{"dataset": "photos of arthropod specimens (BIOSCAN-5M)", "train_examples": 195000, "crop_scale_min": 1, "horizontal_flip": true, "targets": ["order", "family"], "mlp_ratio": 4, "inner_norm": false, "patch_size": [8, 8], "init": "torch_default", "momentum": 0.95, "nesterov": true, "batch_size": 64, "lr_schedule": "step"}
Rows from block 4 of a small image classifier, named by matrix and row number. Rows with one number belong to one neuron. Each number is 500 + 40 x the weight over its row's rms, rounded and kept within 0 to 999. All counts start at 0. Numbers have three digits each.
Before each neuron's rows are labels from the 100 images, of 14976, where the neuron reaches its highest value: "strongest on" is what is common among them; "colour at peak" is the nearest of a few named colours to the mean colour under the peak. Only what is clearly more common there than usual is listed. The data: photos of arthropod specimens (BIOSCAN-5M). In brackets: how many of the 100, against the usual share in percent.
# fc1: MLP up (model.blocks.4.mlp.fc1.weight, 512x128), inputs 0-42
# fc2: MLP down (model.blocks.4.mlp.fc2.weight, 128x512, transposed), outputs 0-42

strongest on: order Hemiptera (60 vs 11.3); family Cixiidae (34 vs 0.6)
colour at peak: brown (64 vs 2.6)
fc1.179:489471525538458453516550430446499485493505525514486542508471402438544534497500479459513458475496580500584468541479562531532551446
fc2.179:432505497525502531526464470461451481537538498564441494516457502475506506547492511515451499477471541464495533561430500502615437456

strongest on: order Lepidoptera (28 vs 7.3)
colour at peak: grey (78 vs 8.9)
fc1.305:486526457520397416530495474461547541477527515515480545487545514510461494499498521518501581462548538523483535434412546541540476491
fc2.305:548527503480547432511490487505508519579557527565480426487553533524557463513541451524526475506509472432481597525538468495472528546

strongest on: order Diptera (75 vs 30.6)
colour at peak: grey (89 vs 8.9)
fc1.277:542476506438466444521539473516486580457519483448514567551458506564523486496535495504465500537540430495531525557407520493500466510
fc2.277:466546517478454494497461517554536557543475591576471381462491444476522546475514501451518464408607497500446496488451496513491497491

strongest on: order Diptera (77 vs 30.6)
colour at peak: grey (52 vs 8.9); brown (40 vs 2.6)
fc1.357:348538505531559525409523513535533496552505432476510431509511442499448461539493527453537546444500546524511479578489552442476582524
fc2.357:551475444536510441470498485489498468435477505506479471436547537587487496464510565478480435483502391526522541449540441564477434505

strongest on: order Hemiptera (33 vs 11.3)
colour at peak: grey (54 vs 8.9); brown (32 vs 2.6)
fc1.338:531524572508402542581553492468518518466505498536433455507529538464508561482477468494523467427558491492502424563529512511487494523
fc2.338:475507476510454500534517481492509491516508512469499529468513447506483548548516546478483548579428526568488486511516495579499448559

strongest on: order Coleoptera (63 vs 16.8)
colour at peak: grey (43 vs 8.9)
fc1.194:525453451509500528501536531454529445516523464512517471540470439519502533506514533451533483523465531556438505530497471515539533536
fc2.194:485498547489508517482570573492488431519561590488593453505499447490453458465513530464513483483499579522493516488467562478519453415

strongest on: order Diptera (61 vs 30.6)
colour at peak: black (61 vs 0.3); brown (38 vs 2.6)
fc1.315:498487406495500476526555574548473490609536526528443534495543424433404473517497558490548444520547518495515434586438539521562441486
fc2.315:469468510512494576547495511485418500487505447527537467422489523592506472551504494494521504521467491400491508499505481519459547465

strongest on: order Diptera (76 vs 30.6); family Anthomyiidae (27 vs 0.8)
colour at peak: grey (74 vs 8.9)
fc1.273:452453439458552491586490485535513508483480494496481550504511510531508502552390513474469533507576476480519542430544474506556550597
fc2.273:506508540500530439469481560380574526460529510468591472530585543554517522454466477527456505552522423421479461555478516514462433434

strongest on: order Coleoptera (97 vs 16.8)
colour at peak: brown (90 vs 2.6)
fc1.495:518544458459474506475502487489499538557374532453436476530532502423501506502427496503501466501463541476582540554502505513470588487
fc2.495:589498455511544477524513513467539517522513535507514501529546568498508505486497450512453518480512519523536521446507446504490458557

strongest on: order Hemiptera (31 vs 11.3)
colour at peak: brown (72 vs 2.6); grey (27 vs 8.9)
fc1.456:477498566470450519514501618456540457574523480453458542571505542479476482466418501506578545457517513490544542476503509518425487533
fc2.456:508435447506500431495516494552441482430472483482459464536480424487490521587477500511472523547464528486487475511532447564571437510

strongest on: order Diptera (61 vs 30.6)
colour at peak: grey (52 vs 8.9)
fc1.113:540410460474509506515451504464517487416452569475435449520507514603516540489492499501481552539508501472517458381434542512538602516
fc2.113:480522463472510465504529620511511510438545438436516534472472561420478541500508451493481501495474455535532487548467562509472577480

strongest on: order Hemiptera (39 vs 11.3)
colour at peak: grey (26 vs 8.9)
fc1.511:503456473515496516495506498475491516429497383502508522498548522542556527497369496557530482506514500535554547465501535443505435559
fc2.511:554563557464554442434475496442493564435507475593481509494549556547457539582471490554470522470509468457545413515498456481484466472

strongest on: order Diptera (73 vs 30.6)
colour at peak: brown (92 vs 2.6)
fc1.134:509501493479474452529551526512499496520423446480497517564447441447478513450427599527520398463569476478502453474473563433499498489
fc2.134:504467545418459534493552500472440466559442490505395414568489505577425514540496554514482490484518547511531531508463539479467497519

strongest on: order Diptera (77 vs 30.6)
colour at peak: grey (54 vs 8.9)
fc1.125:530519547483500504496513506491547470475507497513519530547489421562459494497545537471446517506482590459459539539507541515481471486
fc2.125:443530539466550489452500469555545494529528503524454465443491545471527554509526621534519504477517442511536542528469429514534539510

strongest on: order Coleoptera (86 vs 16.8)
colour at peak: black (51 vs 0.3); brown (31 vs 2.6)
fc1.30:476455483576482458529520501496442521486476522465582496486522483528541440507509491538545537504445504484480546528463430426467498492
fc2.30:470482489586412575488565468503504534483464434521494494509518498511474530556476489500458498469612428505545524485425487512489504410

strongest on: order Coleoptera (40 vs 16.8)
colour at peak: grey (31 vs 8.9); brown (30 vs 2.6)
fc1.293:476525467554501580523560505468505471528431442473541601510484489533506553521507539501475480469498502506487522413440471554456507497
fc2.293:553470491460542498482476538463519483560477515507500450518461574507471492456617535514503553518454527569445574495519492505390491462

strongest on: order Coleoptera (68 vs 16.8)
colour at peak: grey (73 vs 8.9)
fc1.294:595533504522469528538532478514488541539421523459465504515441544460532495470520481489544528540478539509545472518503494514515503544
fc2.294:452492452505539429526493584464536493541538535418562549498440485514430504469497532472506419463492516514527498419474452522474541553

strongest on: order Diptera (69 vs 30.6)
colour at peak: grey (26 vs 8.9)
fc1.117:589460446505506535414543499489522498400465453456494497534469572475530562551505533492466458537464552473512536460444555514508506490
fc2.117:483511499472544551517548516496528468533497461491510485565470498539474522435473617486488501501437569432465575566520525404502474603

strongest on: order Coleoptera (61 vs 16.8)
colour at peak: brown (60 vs 2.6); grey (39 vs 8.9)
fc1.189:450399513511492471533472474530514410589468533494426548470516487413479523498505521535509508528533509508543472443535416550602446527
fc2.189:513505539496466448486526540550456503466474534512496464492515519558446534462503535541483444568534485513488492497549551472514552534

strongest on: order Hemiptera (28 vs 11.3)
colour at peak: grey (52 vs 8.9); brown (41 vs 2.6)
fc1.285:527458514474552422497514532539531482469524593530481502570509512529484480510511477468532484551446474497489502484482515548568472508
fc2.285:476472578493401546481474505479457510477449449433523474496461519482467525548474508467444510511496484466434538579484480474514484497

strongest on: order Hemiptera (47 vs 11.3); family Cixiidae (31 vs 0.6)
colour at peak: brown (81 vs 2.6)
fc1.476:530444528510492419540489465504469522462558492537493530484502522473465579543495529468543491506494460453475464486461576549477437483
fc2.476:474494549442471507409512475505415510502479572485475494477489545422476506489503429461516556465508498428511507581532398559534579556

strongest on: order Hemiptera (42 vs 11.3)
colour at peak: brown (71 vs 2.6)
fc1.98:500509536456477477530538451491498463534461540484437553550480556504586514549481496463490433481494560487510439521505525525523451514
fc2.98:553474481477454481468474525439490537548508533525543573493503476452459479486482449480497488520507463497412441479529517551510424521

strongest on: order Diptera (63 vs 30.6)
colour at peak: grey (50 vs 8.9); brown (38 vs 2.6)
fc1.423:502457463425487473453497538505524478420499515489464461485489475541441512510545579483536479457448541502506510453500594533582525556
fc2.423:457531468517516557522489466480510483539464542502546448429520482512481522500468532508475461475513454568450522550455498426423500581

strongest on: order Diptera (73 vs 30.6)
colour at peak: brown (52 vs 2.6); black (41 vs 0.3)
fc1.14:504485512537477471468538423564483564484475479443525493477474544488462487537415521495473538483578511449423530428502493494502554519
fc2.14:498518468518604521436498506488466516529457532573499496540551449488461460541542473570495556439545476453581527501479497489452458553

strongest on: order Diptera (72 vs 30.6)
colour at peak: grey (55 vs 8.9); brown (42 vs 2.6)
fc1.123:481516536517475448422498470526517534529510421487443540468466507514480556483444556470477475449455578509541461476464499412474498506
fc2.123:522494528506433458526463502518443536494516512472382479499413495533437500543481500498482516468456461523558452536527598467454594468

strongest on: order Hemiptera (49 vs 11.3)
colour at peak: grey (42 vs 8.9); brown (41 vs 2.6)
fc1.473:484474558500425494457515494414546542495504525569533492535524466474514496479486497596545482446510489504556484461444456507540527525
fc2.473:513503470443444473503486538434426487490517451471440542561564448531421560623500516511512531504558517555498485559458540535501496502

strongest on: order Hemiptera (37 vs 11.3)
colour at peak: grey (69 vs 8.9)
fc1.415:505517562502380498495486504487479436471527484424461535520450502484497529489457469524528502491471498498587509617460451479485519467
fc2.415:486464433420513448491464511452512454487496515538457429476490485474484542454392455481503532559523535458435454502515564434499561462

strongest on: order Hemiptera (29 vs 11.3)
colour at peak: brown (76 vs 2.6)
fc1.291:516539540507473406513462542521519505503492535485506623501523538419509521570449476528430489486452550505507452517482458607541494495
fc2.291:497550466502477540523535460433537480548556470504491477517474539487575446482599502542488499450402489475453477513524532501451507530

strongest on: order Diptera (73 vs 30.6)
colour at peak: brown (47 vs 2.6); grey (27 vs 8.9)
fc1.243:414436522508526506499508465492513482461540515517512393395443508548500504482456545498473586528505529511503490510539582518510512518
fc2.243:450462570518435466506510464518472541508483537587489535476467423515490531505499646534555461634578506543468577499510466442539518541

strongest on: order Diptera (71 vs 30.6)
colour at peak: grey (82 vs 8.9)
fc1.323:489426422510434445511530465513548493493499505456563503528565469487506565477425501537490494526463494514479530479512488502534531549
fc2.323:474539538450453484560496583553403467526513476484479480478474509506505494457528489487436485473519562597524492603393531526467459497

strongest on: order Coleoptera (81 vs 16.8)
colour at peak: brown (46 vs 2.6); black (45 vs 0.3)
fc1.4:541459470506563533469576492538508473545456509406470504475478445481468529548464516508508528507565482511495539461470520545508489470
fc2.4:476490457520488522511504498501524481547474557518462529494555417518568510466530536556481524510579500553524597483460516521500490411

strongest on: order Hemiptera (42 vs 11.3)
colour at peak: grey (67 vs 8.9); brown (25 vs 2.6)
fc1.356:407461518552469521450489481507566505488484528460430492482505441488487526527490459533454480502517516514516550506511543552493499560
fc2.356:602511502483468440551516513478438491469516555569502439439485483495480502534540518453511558489501516565462465531582485441573519516

strongest on: order Diptera (70 vs 30.6); family Anthomyiidae (26 vs 0.8)
colour at peak: brown (51 vs 2.6)
fc1.56:413477482507478474463555499495444481497568482462398482461556574584461464553456476551492526537521509545474478474475509491492564561
fc2.56:517490480501492435468501494435523469476469470508478487452528477497525508436553488524605564513553495548477514532555489393502508489

strongest on: order Diptera (84 vs 30.6); family Anthomyiidae (31 vs 0.8)
colour at peak: grey (85 vs 8.9)
fc1.318:491478517444534472500461443557500491450539567452502533511531467495506536502400502531415540514461481494516535510525553466545532576
fc2.318:440524551501501498442477509493569492501471523535489483495533534558516524476480545449551519554533487496457439576532511502527449505

strongest on: order Diptera (68 vs 30.6)
colour at peak: grey (29 vs 8.9)
fc1.297:545553476427534526507452534443528463574456514522492437576511569436537521474533547445452529526470511533550546460484473475509469511
fc2.297:539512514539538563545461464527489476439540456544475481478466499486447561552551429487502477537451481582490495543534463452478512485

strongest on: order Diptera (73 vs 30.6)
colour at peak: grey (31 vs 8.9)
fc1.420:432511564448477465533538570511479537475503527499488557372504521576527532529462542490442545454497480510512448527437542518521537473
fc2.420:474478539509473511492494457485486574525477418527508428456514474538511446529451465509514519615562491432481525491525472466557509484

strongest on: order Coleoptera (41 vs 16.8)
colour at peak: grey (67 vs 8.9); brown (25 vs 2.6)
fc1.422:507487540466494492521549455485442547556497446465472531495495482524547536468495570491496564455492515429504520468522455522495462552
fc2.422:523560494547421456473514518547463540504462512533459478456589555500497501521510501465467483491447516402459509476462518523509543494

strongest on: order Coleoptera (51 vs 16.8)
colour at peak: black (64 vs 0.3); brown (28 vs 2.6)
fc1.454:462427420455530469485490458540539462517395490451582461497461486528521519535496528528486510500501583450485504464506429485558514511
fc2.454:483523468459536546555497552496486472526529553558467442537465410542442513523479556526509460498550549536460524542407541550500498487

strongest on: order Coleoptera (39 vs 16.8)
colour at peak: black (53 vs 0.3)
fc1.10:528532469502411507560495515592527494561541605490476539498546497575519553562463415521489443525456552454503549476498544540475447493
fc2.10:570473460478583471482529472504506472497466522541547487468487413476508503544557510567506518462520524514497415502506554414439501514

strongest on: order Diptera (65 vs 30.6)
colour at peak: grey (70 vs 8.9)
fc1.404:569561543445448486475511490581537472531579504506478467504539526531527494558562415569551487430525528504459511538486496547415500451
fc2.404:493510502478449524529546511490472515447424508528488408495477460521540585481499469512483513556544434472480559495480438607427544520

strongest on: order Hemiptera (42 vs 11.3)
colour at peak: grey (49 vs 8.9)
fc1.227:551506484462532541440509457507511505512503521547497508471513435462543494521513540505466476513528501553504526560509542492470556423
fc2.227:597487449501484581533498490586535492490469474603515470429534481547481479568478440506476539559458483518436493495530557488474434513

strongest on: order Coleoptera (66 vs 16.8)
colour at peak: brown (58 vs 2.6)
fc1.328:443471501490502487538498555424421480453437514493518498548501393469517541507532508529550476540455590508518438480549555541572468552
fc2.328:512498487509414498501548488527556458554554485484478506416504550553486562580577601460517448461535475505535476532406460501474498426

strongest on: order Diptera (62 vs 30.6)
colour at peak: grey (76 vs 8.9)
fc1.471:462442423490457455425501487496511492523530515516474518571449501534496499491488489548534585442601542510495528493420502527525427485
fc2.471:568519563507448579474478544539465461494551558571499450493484511494532551470573498439533450474508455394410522473464490570497549509

strongest on: order Hemiptera (37 vs 11.3)
colour at peak: grey (33 vs 8.9)
fc1.242:494535460519519483415509524487461568485465443557475465512516535536486571486449488523444468540507474491541501490480484470535559465
fc2.242:537516491527419517479476539392453514474525494474466445532561536525535576520449453512536500449508504450455497516481539458500465521

strongest on: order Coleoptera (41 vs 16.8)
colour at peak: black (64 vs 0.3); brown (30 vs 2.6)
fc1.405:533467513502513527425517438517505470491520462422518472553450514466465535509481537485462548483507485489431493525420495499430505480
fc2.405:507539554463484582569457512551462504469470514522449528544570441516459499532519490500496491543500425596502569497556531479499545442

strongest on: order Hemiptera (57 vs 11.3)
colour at peak: grey (63 vs 8.9)
fc1.190:581466564505461470461488541456455555488514482558484507533475492500588569504503399477419559533498531520591517489482484486564478520
fc2.190:548521463483500533485517479407513558423507505502428487474444537518425554582475498546507503473530511461534537597574529536567451438

strongest on: order Diptera (77 vs 30.6)
colour at peak: grey (54 vs 8.9)
fc1.42:482505494499518531534550470513542543472544441510535536579523512502459461483450482496448462524508546503524552505534510444502518525
fc2.42:520520471517501501575467435456496542488497440437466490521538496551534502443510467518514518478515477459506491509496429495497428485

strongest on: order Diptera (74 vs 30.6)
colour at peak: brown (70 vs 2.6); black (29 vs 0.3)
fc1.110:506519458542462441473467561565538513491547497470414447426507481515499475599472469508568494442562463514402523512489458565521458525
fc2.110:501458541484560467491548572491470468516454527496455447525470467541503473434498535534433551500486590523563439485473494468520519496

strongest on: order Hemiptera (45 vs 11.3); order Coleoptera (41 vs 16.8)
colour at peak: brown (53 vs 2.6); grey (38 vs 8.9)
fc1.468:543520536526501445484486429461490505551502503526465571451477467491500566581482439484484486538488551515532473526503478464550456509
fc2.468:441529529578402529522495472487528500516511504593442532466507527460490454531428443542493467497511491517473524513519452494450506500

strongest on: order Coleoptera (88 vs 16.8); family Throscidae (43 vs 0.8)
colour at peak: black (49 vs 0.3); brown (39 vs 2.6)
fc1.244:506502511592480551550471417482524501489480556470500522464457501394508487482466512492526466544511557513562474471505528570510566465
fc2.244:530510519496587605573454475464510535522452460468540494496561519465560458466519455506495555478527517521472608546525462485521498452

strongest on: order Coleoptera (79 vs 16.8)
colour at peak: brown (76 vs 2.6)
fc1.384:524463489497457496556536393473511428559451541412467519543468425486478515496504440527526493566496416480506534562539483547493501522
fc2.384:487520479494505532447462504507472478518494512499459510451551507572441505504568519534420532488529555619502485483495475481488473419

strongest on: order Diptera (64 vs 30.6)
colour at peak: brown (61 vs 2.6); black (34 vs 0.3)
fc1.348:390486488562511491478563538575502493548518497456442533496502381499442423465511457482525468502500495503476483568466496432509521512
fc2.348:474536555503529496495502445534475467427398474505459524489461436447599502434504458537540534580555514511535492516503507490554491492

strongest on: order Coleoptera (81 vs 16.8); family Throscidae (54 vs 0.8)
colour at peak: black (41 vs 0.3); brown (29 vs 2.6)
fc1.12:436446517522523517593486504501531475450423498526524514545531553583442519545501449470502526510439574482432546466464440595530476514
fc2.12:487524516512561535592523531487491519494509444455532466493502508441533522511552408490456548514569531518449611511483501489460510457

strongest on: order Diptera (63 vs 30.6)
colour at peak: black (84 vs 0.3)
fc1.416:481536437513493463508463549613490477486514498489551514432531469508487463561426478522526502401457531586454519463431494478502508496
fc2.416:525456551509554464463548495491543503517421519483538545491547378500502477500524539483511501440541437490579514526559517484436489555

strongest on: order Hemiptera (35 vs 11.3); family Cixiidae (27 vs 0.6)
colour at peak: brown (75 vs 2.6)
fc1.358:492528463520488461533570550433476493566482523516506512552532485462463493510557441514539447522501549535477441507502495516596485533
fc2.358:511512453434468460463508520479416527535492484487458583496414489480501530537521495509421490461479567414517468502478522482466488442

strongest on: order Hemiptera (34 vs 11.3)
colour at peak: grey (69 vs 8.9); brown (28 vs 2.6)
fc1.290:449490556502412415477494449488484491582459471460519524452487496499479606475466529473459572520502545576576510502513503558486517497
fc2.290:479481508479414535504504481495473444498545541573398499486397505536435523555498424472451514466502530534558502553467535510479581469

strongest on: order Coleoptera (42 vs 16.8)
colour at peak: brown (44 vs 2.6); black (25 vs 0.3)
fc1.112:428489451528503521499474454553483536625532438478569547485440499497485428466417457498508510507461540569503493495486545480549545455
fc2.112:508520463472528530519533489415434509437515504464501451521531522564498496536556467533488464491546471460480517492464495435503507467

strongest on: order Hemiptera (30 vs 11.3)
colour at peak: brown (52 vs 2.6); grey (25 vs 8.9)
fc1.346:535409576597479511525558456508452477468473530501453586563500498515515467553460491492563423530500508465487471424520447476540466492
fc2.346:510504547545470588468508422525509490544445557504502521491538479494533422548473501506390471443429482480467520513542533539567529532

strongest on: order Diptera (66 vs 30.6); family Anthomyiidae (28 vs 0.8)
colour at peak: grey (70 vs 8.9)
fc1.287:520536498550528470487525436519480510532496505503531520495529579490480564525477521468428500539492456487486492474511479510530596511
fc2.287:393484527507529459546497583419523547502494497450541493480468480528523483482409515489552487505540496530442461548558520606473461451

strongest on: order Coleoptera (85 vs 16.8)
colour at peak: brown (72 vs 2.6)
fc1.281:518520456455489518516504553452502487535436534494480420517457525468540507471444509429519394503512471532545572512475541553483499455
fc2.281:560487492505551498433463527468484510506492508505571463466468474460469513522546538522468502449454472500485469454475490476543535564

strongest on: order Coleoptera (44 vs 16.8)
colour at peak: brown (67 vs 2.6)
fc1.339:533520536476548497500466548490492548451407407507449469529581474459474470469498532466458511521492538496473501520487440540439512475
fc2.339:565417484477494487539463510472510535493473507537523527493541548518510593514468379482466487502516446445549487517547469439526483460

strongest on: order Coleoptera (76 vs 16.8)
colour at peak: black (78 vs 0.3)
fc1.196:475435457439494552511477484540535526579542549488579536474568440516507452534459526500520511443457562545515538504522495510538450519
fc2.196:511504461519525448484437463525462511499470511484562496462549437518506479521531528528423502546490492501449477513455547472398438428

strongest on: order Diptera (75 vs 30.6)
colour at peak: brown (34 vs 2.6); grey (33 vs 8.9)
fc1.490:542573509522557483449485442489496480407528475470444470547428528526481395495482449442531542518521465484532525454487505540555549462
fc2.490:520503562484580468479479612490516519546581436522511482482573545497434484463476509541462517453485522459544537487469496496558479551

strongest on: order Diptera (62 vs 30.6)
colour at peak: grey (42 vs 8.9); brown (28 vs 2.6)
fc1.114:491441485498460547540516583464517538426518492499496496484527536513481510522433540542515507568513540541485485540490487539587517508
fc2.114:455513516425465484508536538488495509492546517490503503496472501555503563519478466554543481440461485479530509592442581446469456491

strongest on: order Lepidoptera (34 vs 7.3)
colour at peak: grey (48 vs 8.9)
fc1.373:511533423559493522514466522475491467501503529520578482487508503478534499513495513504512505519466452469533480590496535476503442467
fc2.373:527458503521488498502496463444530477503517543513486515510431461499528539612479541432481504467494458526551480475522498521593505480

strongest on: order Coleoptera (91 vs 16.8)
colour at peak: brown (55 vs 2.6); grey (44 vs 8.9)
fc1.200:490529544500505491525505433521478439582393539505529512472504544453501540476534509540504498515464461535483531454491420479518536550
fc2.200:526483454550431404500549574546507540537490537462461606519560462523472492451428502522467404451485520514549532486498524487455558479

strongest on: order Coleoptera (54 vs 16.8)
colour at peak: brown (52 vs 2.6); black (38 vs 0.3)
fc1.180:518463540535462469539506559471534470508496483500533484473464442437480505455469423421512402497401557570459540463481462450569521549
fc2.180:510477430504466526551558456402499448514485508533464512548460444515439543570438404552401525426514503523466513506493545474546449465

strongest on: order Hemiptera (39 vs 11.3); order Coleoptera (39 vs 16.8)
colour at peak: grey (54 vs 8.9); brown (31 vs 2.6)
fc1.77:605503450508471553465507531535508479514426454535452495498482492549513461512461500488467477487536487444461530526554540450484500442
fc2.77:554495482474464625476560463602514541481516475566531447473549464524445462511476434495543496527540472533466449491495500521443436551

strongest on: order Hemiptera (33 vs 11.3)
colour at peak: brown (52 vs 2.6); grey (47 vs 8.9)
fc1.498:500455541500454459503470503567509498432519447448491545491428469471455516494477537548474464474547576519528559418528570489452452479
fc2.498:501533612457409479461518497569530466511505505542436537502482468474457511505510579468520550440485464529535471531554592466476595505

strongest on: order Coleoptera (50 vs 16.8)
colour at peak: grey (64 vs 8.9); brown (30 vs 2.6)
fc1.254:511452531399493446553490455492492504449523488455492571508461457465469476455483530433584440508479548558509458526479451570537429520
fc2.254:502490426497430518538494437458505430564502552438573492443515578525519539479594524499461491434526568500499507443515496441475528498

strongest on: order Diptera (70 vs 30.6)
colour at peak: grey (54 vs 8.9)
fc1.500:468533476509519485547526484536394477503490509515497479476483511530471497484574522570502526517496538494517530458542503492480507484
fc2.500:546505469467490545510524477550538558470513466490519501487451514451547524572526435471522458503509477511490641526447542535453466531

strongest on: order Hemiptera (31 vs 11.3)
colour at peak: grey (46 vs 8.9); brown (42 vs 2.6)
fc1.92:528429525500450430501437581511537513481559558460517505465529456461493527494490528511473507479513505537554491434526492489552534517
fc2.92:533530502608508533512543530475501489531436512507513477515488504487450527579482451525453490503453515556516453511489455499531472440

strongest on: order Coleoptera (65 vs 16.8)
colour at peak: black (73 vs 0.3)
fc1.173:496424513455504444454447503472528548472468506437512525508520372569459486508501516555528527448502472451481527555479446431459534542
fc2.173:488476487518511572430566407485462495516412520523468497518570491498464516480529395501436545524576478474520562516423538479528469458

strongest on: order Diptera (67 vs 30.6)
colour at peak: grey (88 vs 8.9)
fc1.406:498446435509420452466476530473521492469514488501443514544531459505504465508533530570508561455448552554574548448436503558555520500
fc2.406:508517490454406515559525514522435476472504515468469490541536532505443565436497544485533497499560553418471447553474575504500501511

strongest on: order Lepidoptera (49 vs 7.3)
colour at peak: grey (42 vs 8.9)
fc1.360:397459507507476492498494558525503504449473501456551503476561512449490487506554483544487479463478488582480447500510472422588485494
fc2.360:533558540458497442490526463481515520503518518533492474570499516503512445400510532556508536458474484493504492530473465518449447469

strongest on: order Coleoptera (47 vs 16.8)
colour at peak: brown (37 vs 2.6); grey (34 vs 8.9)
fc1.331:587495533491517483524521421473541547544561472427504538471503541414427564597500587487481578609527534460425525534490542519455509564
fc2.331:394495466483504450506479493520578443530477516492499499471472497583582423439522463515532491440471514440471536505470461516458513546

strongest on: order Diptera (83 vs 30.6)
colour at peak: grey (61 vs 8.9); brown (32 vs 2.6)
fc1.499:476597478505486482510524500569529498387515471573478523453500503549462485446514498490496466532540517499482468512498562447462507457
fc2.499:537462575510528451478527538489425493540599501556468455487465564476502501468493519472540540509446463506591528454529497488496481597