From a checkpoint of a small image classifier.
Model: norm layernorm, activation quick_gelu.
Training: muon at rate 0.033, 12100 steps, held-out accuracy 58%.
Data: 195000 training examples, 4.0 epochs.
Rows from block 3 of a small image classifier, named by matrix and row number. Rows with one number belong to one neuron. Each number is 128 + 24 x the weight over its row's rms, rounded and kept within 0 to 255. All counts start at 0. Numbers have three digits each.
After each neuron's rows are labels from the 100 images, of 14976, where the neuron reaches its highest value: "responds to" is what is common among them. Only what is clearly more common there than usual is listed. The data: photos of arthropod specimens (BIOSCAN-5M).
# fc1: MLP up (model.blocks.3.mlp.fc1.weight, 512x128), inputs 0-127
# fc2: MLP down (model.blocks.3.mlp.fc2.weight, 128x512, transposed), outputs 0-127

fc1.39:135119115148147082117139104125142100134137166148141165135128090090129148136127104122138127141136119178154130140131141120133138080134132125158126135130121130135160145108134134100154075145144073096115047160103144149103134113094134132136149139130128130148136148117057129144155100157143128098096153097100140139172110117143151135175122089187124152115127150096118132137101086161116112146155
fc2.39:116110134114126154109141108141134098121136093102103204108147134132152114118171147121134136096162149071076120109161194117119107141103083153131110091144145117127141147167119117132088096117095128168146169166133143118125121154115179173122115149114128131133133126113133112112133122125151145166145136116138153103113100112104122110134106107099144144098108085116138106150119114167167114125167
responds to: order Lepidoptera

fc1.281:141114157076107088173143151124103151102125138146153089111164141097141202124142109117170113122152116100097108120155151120151129173115125114108063115114104160132151129159153096174119148103123169153115114141095089135122137092120114169147141135153099124125103131125104118141123138162127114104141095137107148101080132165163128113149156124136124085108118099137117146128116096119144118139148
fc2.281:143160112158134115176169113129096151102113102113117143099135142122119104083098110147153161148125143166101134181106138131132100097085156150151119124139094116103133146109147143129099082165155126085168188103128142129150100118102107098143137134152169131152122126142133117115072107129153113152163087147110145110096124148108143150153129119135105168132124095138137102138136141140173114110092
responds to: order Lepidoptera

fc1.141:105105146154076106142122131131142125157108123129134126106126086102136083104147086109169114115111132182165125143146110119137159184124124121109098151154123108100103117124095130160121116142134152126135175160116140121063157164164157125169110144110134127151137142098106142108121127124115082136153152124094139108105091139098145122121117125166136141075129116112133126090136108090129114063108
fc2.141:150132101152138137144109167105105114122122162138150117112117092134118134141155109122100140099111103148127098114159138104144105104123084152146176121037148137141124158128145106166122130110164106075133095119148094088126081134124118130123107123142146112098107104118137129099106131134119094113146160098140115162127157159156180151133152152152163176130107093117150123145176133160136138127135
responds to: order Hemiptera

fc1.291:127068166170070141106146117093141147121113168141085095134138140150136100132101161123110156103095140139142159139111165163120147144171141130111123138137136154132136149107151145150087101086105117138096138098124125114101102147150136128146140137178141090144125116141148136111159108128128123159086099118105177070138122126136117113120135109122132172164146112073167130131099141139153120145152
fc2.291:121125120098090108084125128127132104065117124114108108131121113115118191175133134128143149145122135096153148188146163115125179139138118136130145114139135097110147140103154109113128161099156120133157119188168096140165102124155123129144122120111095108105122111099125161118173111137146098083130109117157085126147120117101187102115130113141148171120104118138124153160108138144097096131109
responds to: order Hemiptera

fc1.389:136120158178068113112094104082145130161151141175157105138132104125125102080141126122121132117110118127147126109150105121151137179190114126137103133130169122104119129128088160172111143119122141135133173161126177120089137149123138117135137133147152128154129150111104130113120124114133087149122154113093150112090094144131111077108147106123140129102132120071171097123151124089148132099098
fc2.389:145119099103103143144165166098143096098128090161129125185108112110097153172116102123123149122093120117135093130146136113123129103139089170137165146091150151101133164147140144156126165113159138091115093088148093103127094132150122091125100105136153125122144113146158116111083150129108113124140158088158137133131140156138109145133178149134161160156118094129118106125158099155100093157133
responds to: order Hemiptera; family Cicadellidae

fc1.249:127119120183161115122140114107154127117123125135086117151135116121134122134142120119094091100135098139093136137123167134149149099161120126133168123119127140125108126116127134101130188109143134109146109147121107118109137085185152138104111102140135111147137148119132167135203156152104159053137117067134131127126102134122153165135134128133130147132101105095132143167064095177155113115129
fc2.249:143139157142142131113122139170091085117108143122108116124152135150099122111118118170157132150128099146094172119131113122138084171113184150148130142112103097144163136160117111131126100122138154105104152115120152117141134124075088138186138154162154152120139116127078115138141143133126127151104122113136152099123121149129162134112063125103096111119110087108114123172182126123137164117072
responds to: order Coleoptera; family Ptilodactylidae

fc1.181:140087132169129104148133078129135158117149146148141148113148116096116158115131129095118137127154163161130114112169113169170133142143181113136131127114165111128129185168118144070090093107153122121138103122087111168105111124128167149138129141103130103116134153111101103134135129127096116089134129107113113125065109141106176123135123081117127138181111141141151123127132078127163108118113
fc2.181:128140165125113122108098125118127145102104132138116125099103186111126137109152120110128150098119182083118192133132135107166100135129126162124152114140115108127192135172111134156141087164153097152200156091109144127097095150112115132158121131117117115156088151125133125137097117116090141110104124141145108119119103157153113138152122104111131135112127075128093093158154139163133144149144
responds to: order Lepidoptera

fc1.402:114102134087133093159151165102146152112132151130163135124165152126155128143122185098127142119087115141136116165068063126112168127129143161132130112154160138139096137133099124152173128123130096136122129120106079118150131128116115125172117109162135129112115150139161100117152149165131143133161125133108107107114129153113107093113083113142106125141195133097086127165135105118134134148174
fc2.402:123135118148127124147176111106146148128148124015119098147158132103111131142103086128083139134121133147093114152123158094129134116123107164138154089162142139099114111126161144119088131113149113098107130139151123132125101107149114115159144133105120127160172174111145121098182113175098109140117102156126136134139145127109132138146184150164126086116116100153141125144106134103141122136119
responds to: order Hemiptera

fc1.442:143141151158092094119123147130137123093115141070061074117128138182152103148131146129093124123153107141113097117143128162143106123091104150171125126124135135103104140117086132122120150110122139135083184111100113111178153119129143121127131111134130136085148151139143118123146131139134133061104137106101132107085150180160117111135097140116156132092131127124165133156128099113110156143163
fc2.442:109109122101156147169096099118107167086132128106110141136130088088137181134123084120123168165138113117158174131122122101104144119179160111120137144128124127153150153116104151127087173139134095167110151140163125114104128094119159125134146063121173142146092143150131138161101150120127108099095108151156135127119105161152138125144110117136098139132127109116133090113105133180120089113130
responds to: order Lepidoptera

fc1.307:172128102118143144095114165182125113146100136147146131159114159122172129119097146116147147151167122092106146109109173128135119091089157117141146177167156128152143120116119185108180133102117123129122103139147087093129122124145132126121087160163114141138149127121131133168135103100128091173156148085122125112121125099100147126133102129131129130099146125139156133095091105094133181151153
fc2.307:116162135132142175111168108157161112093093115173110108146118101140109113133127132130140087151133107140100085122138123136113078140145129107125085098157128137103182149102139127125125109157120115149181099128079107083143112121128178160138102142128147129142118098131149135159175173118141136149142153133110104075118141134098126092129105172122168157117159122122091132113094119133142140111138
responds to: order Coleoptera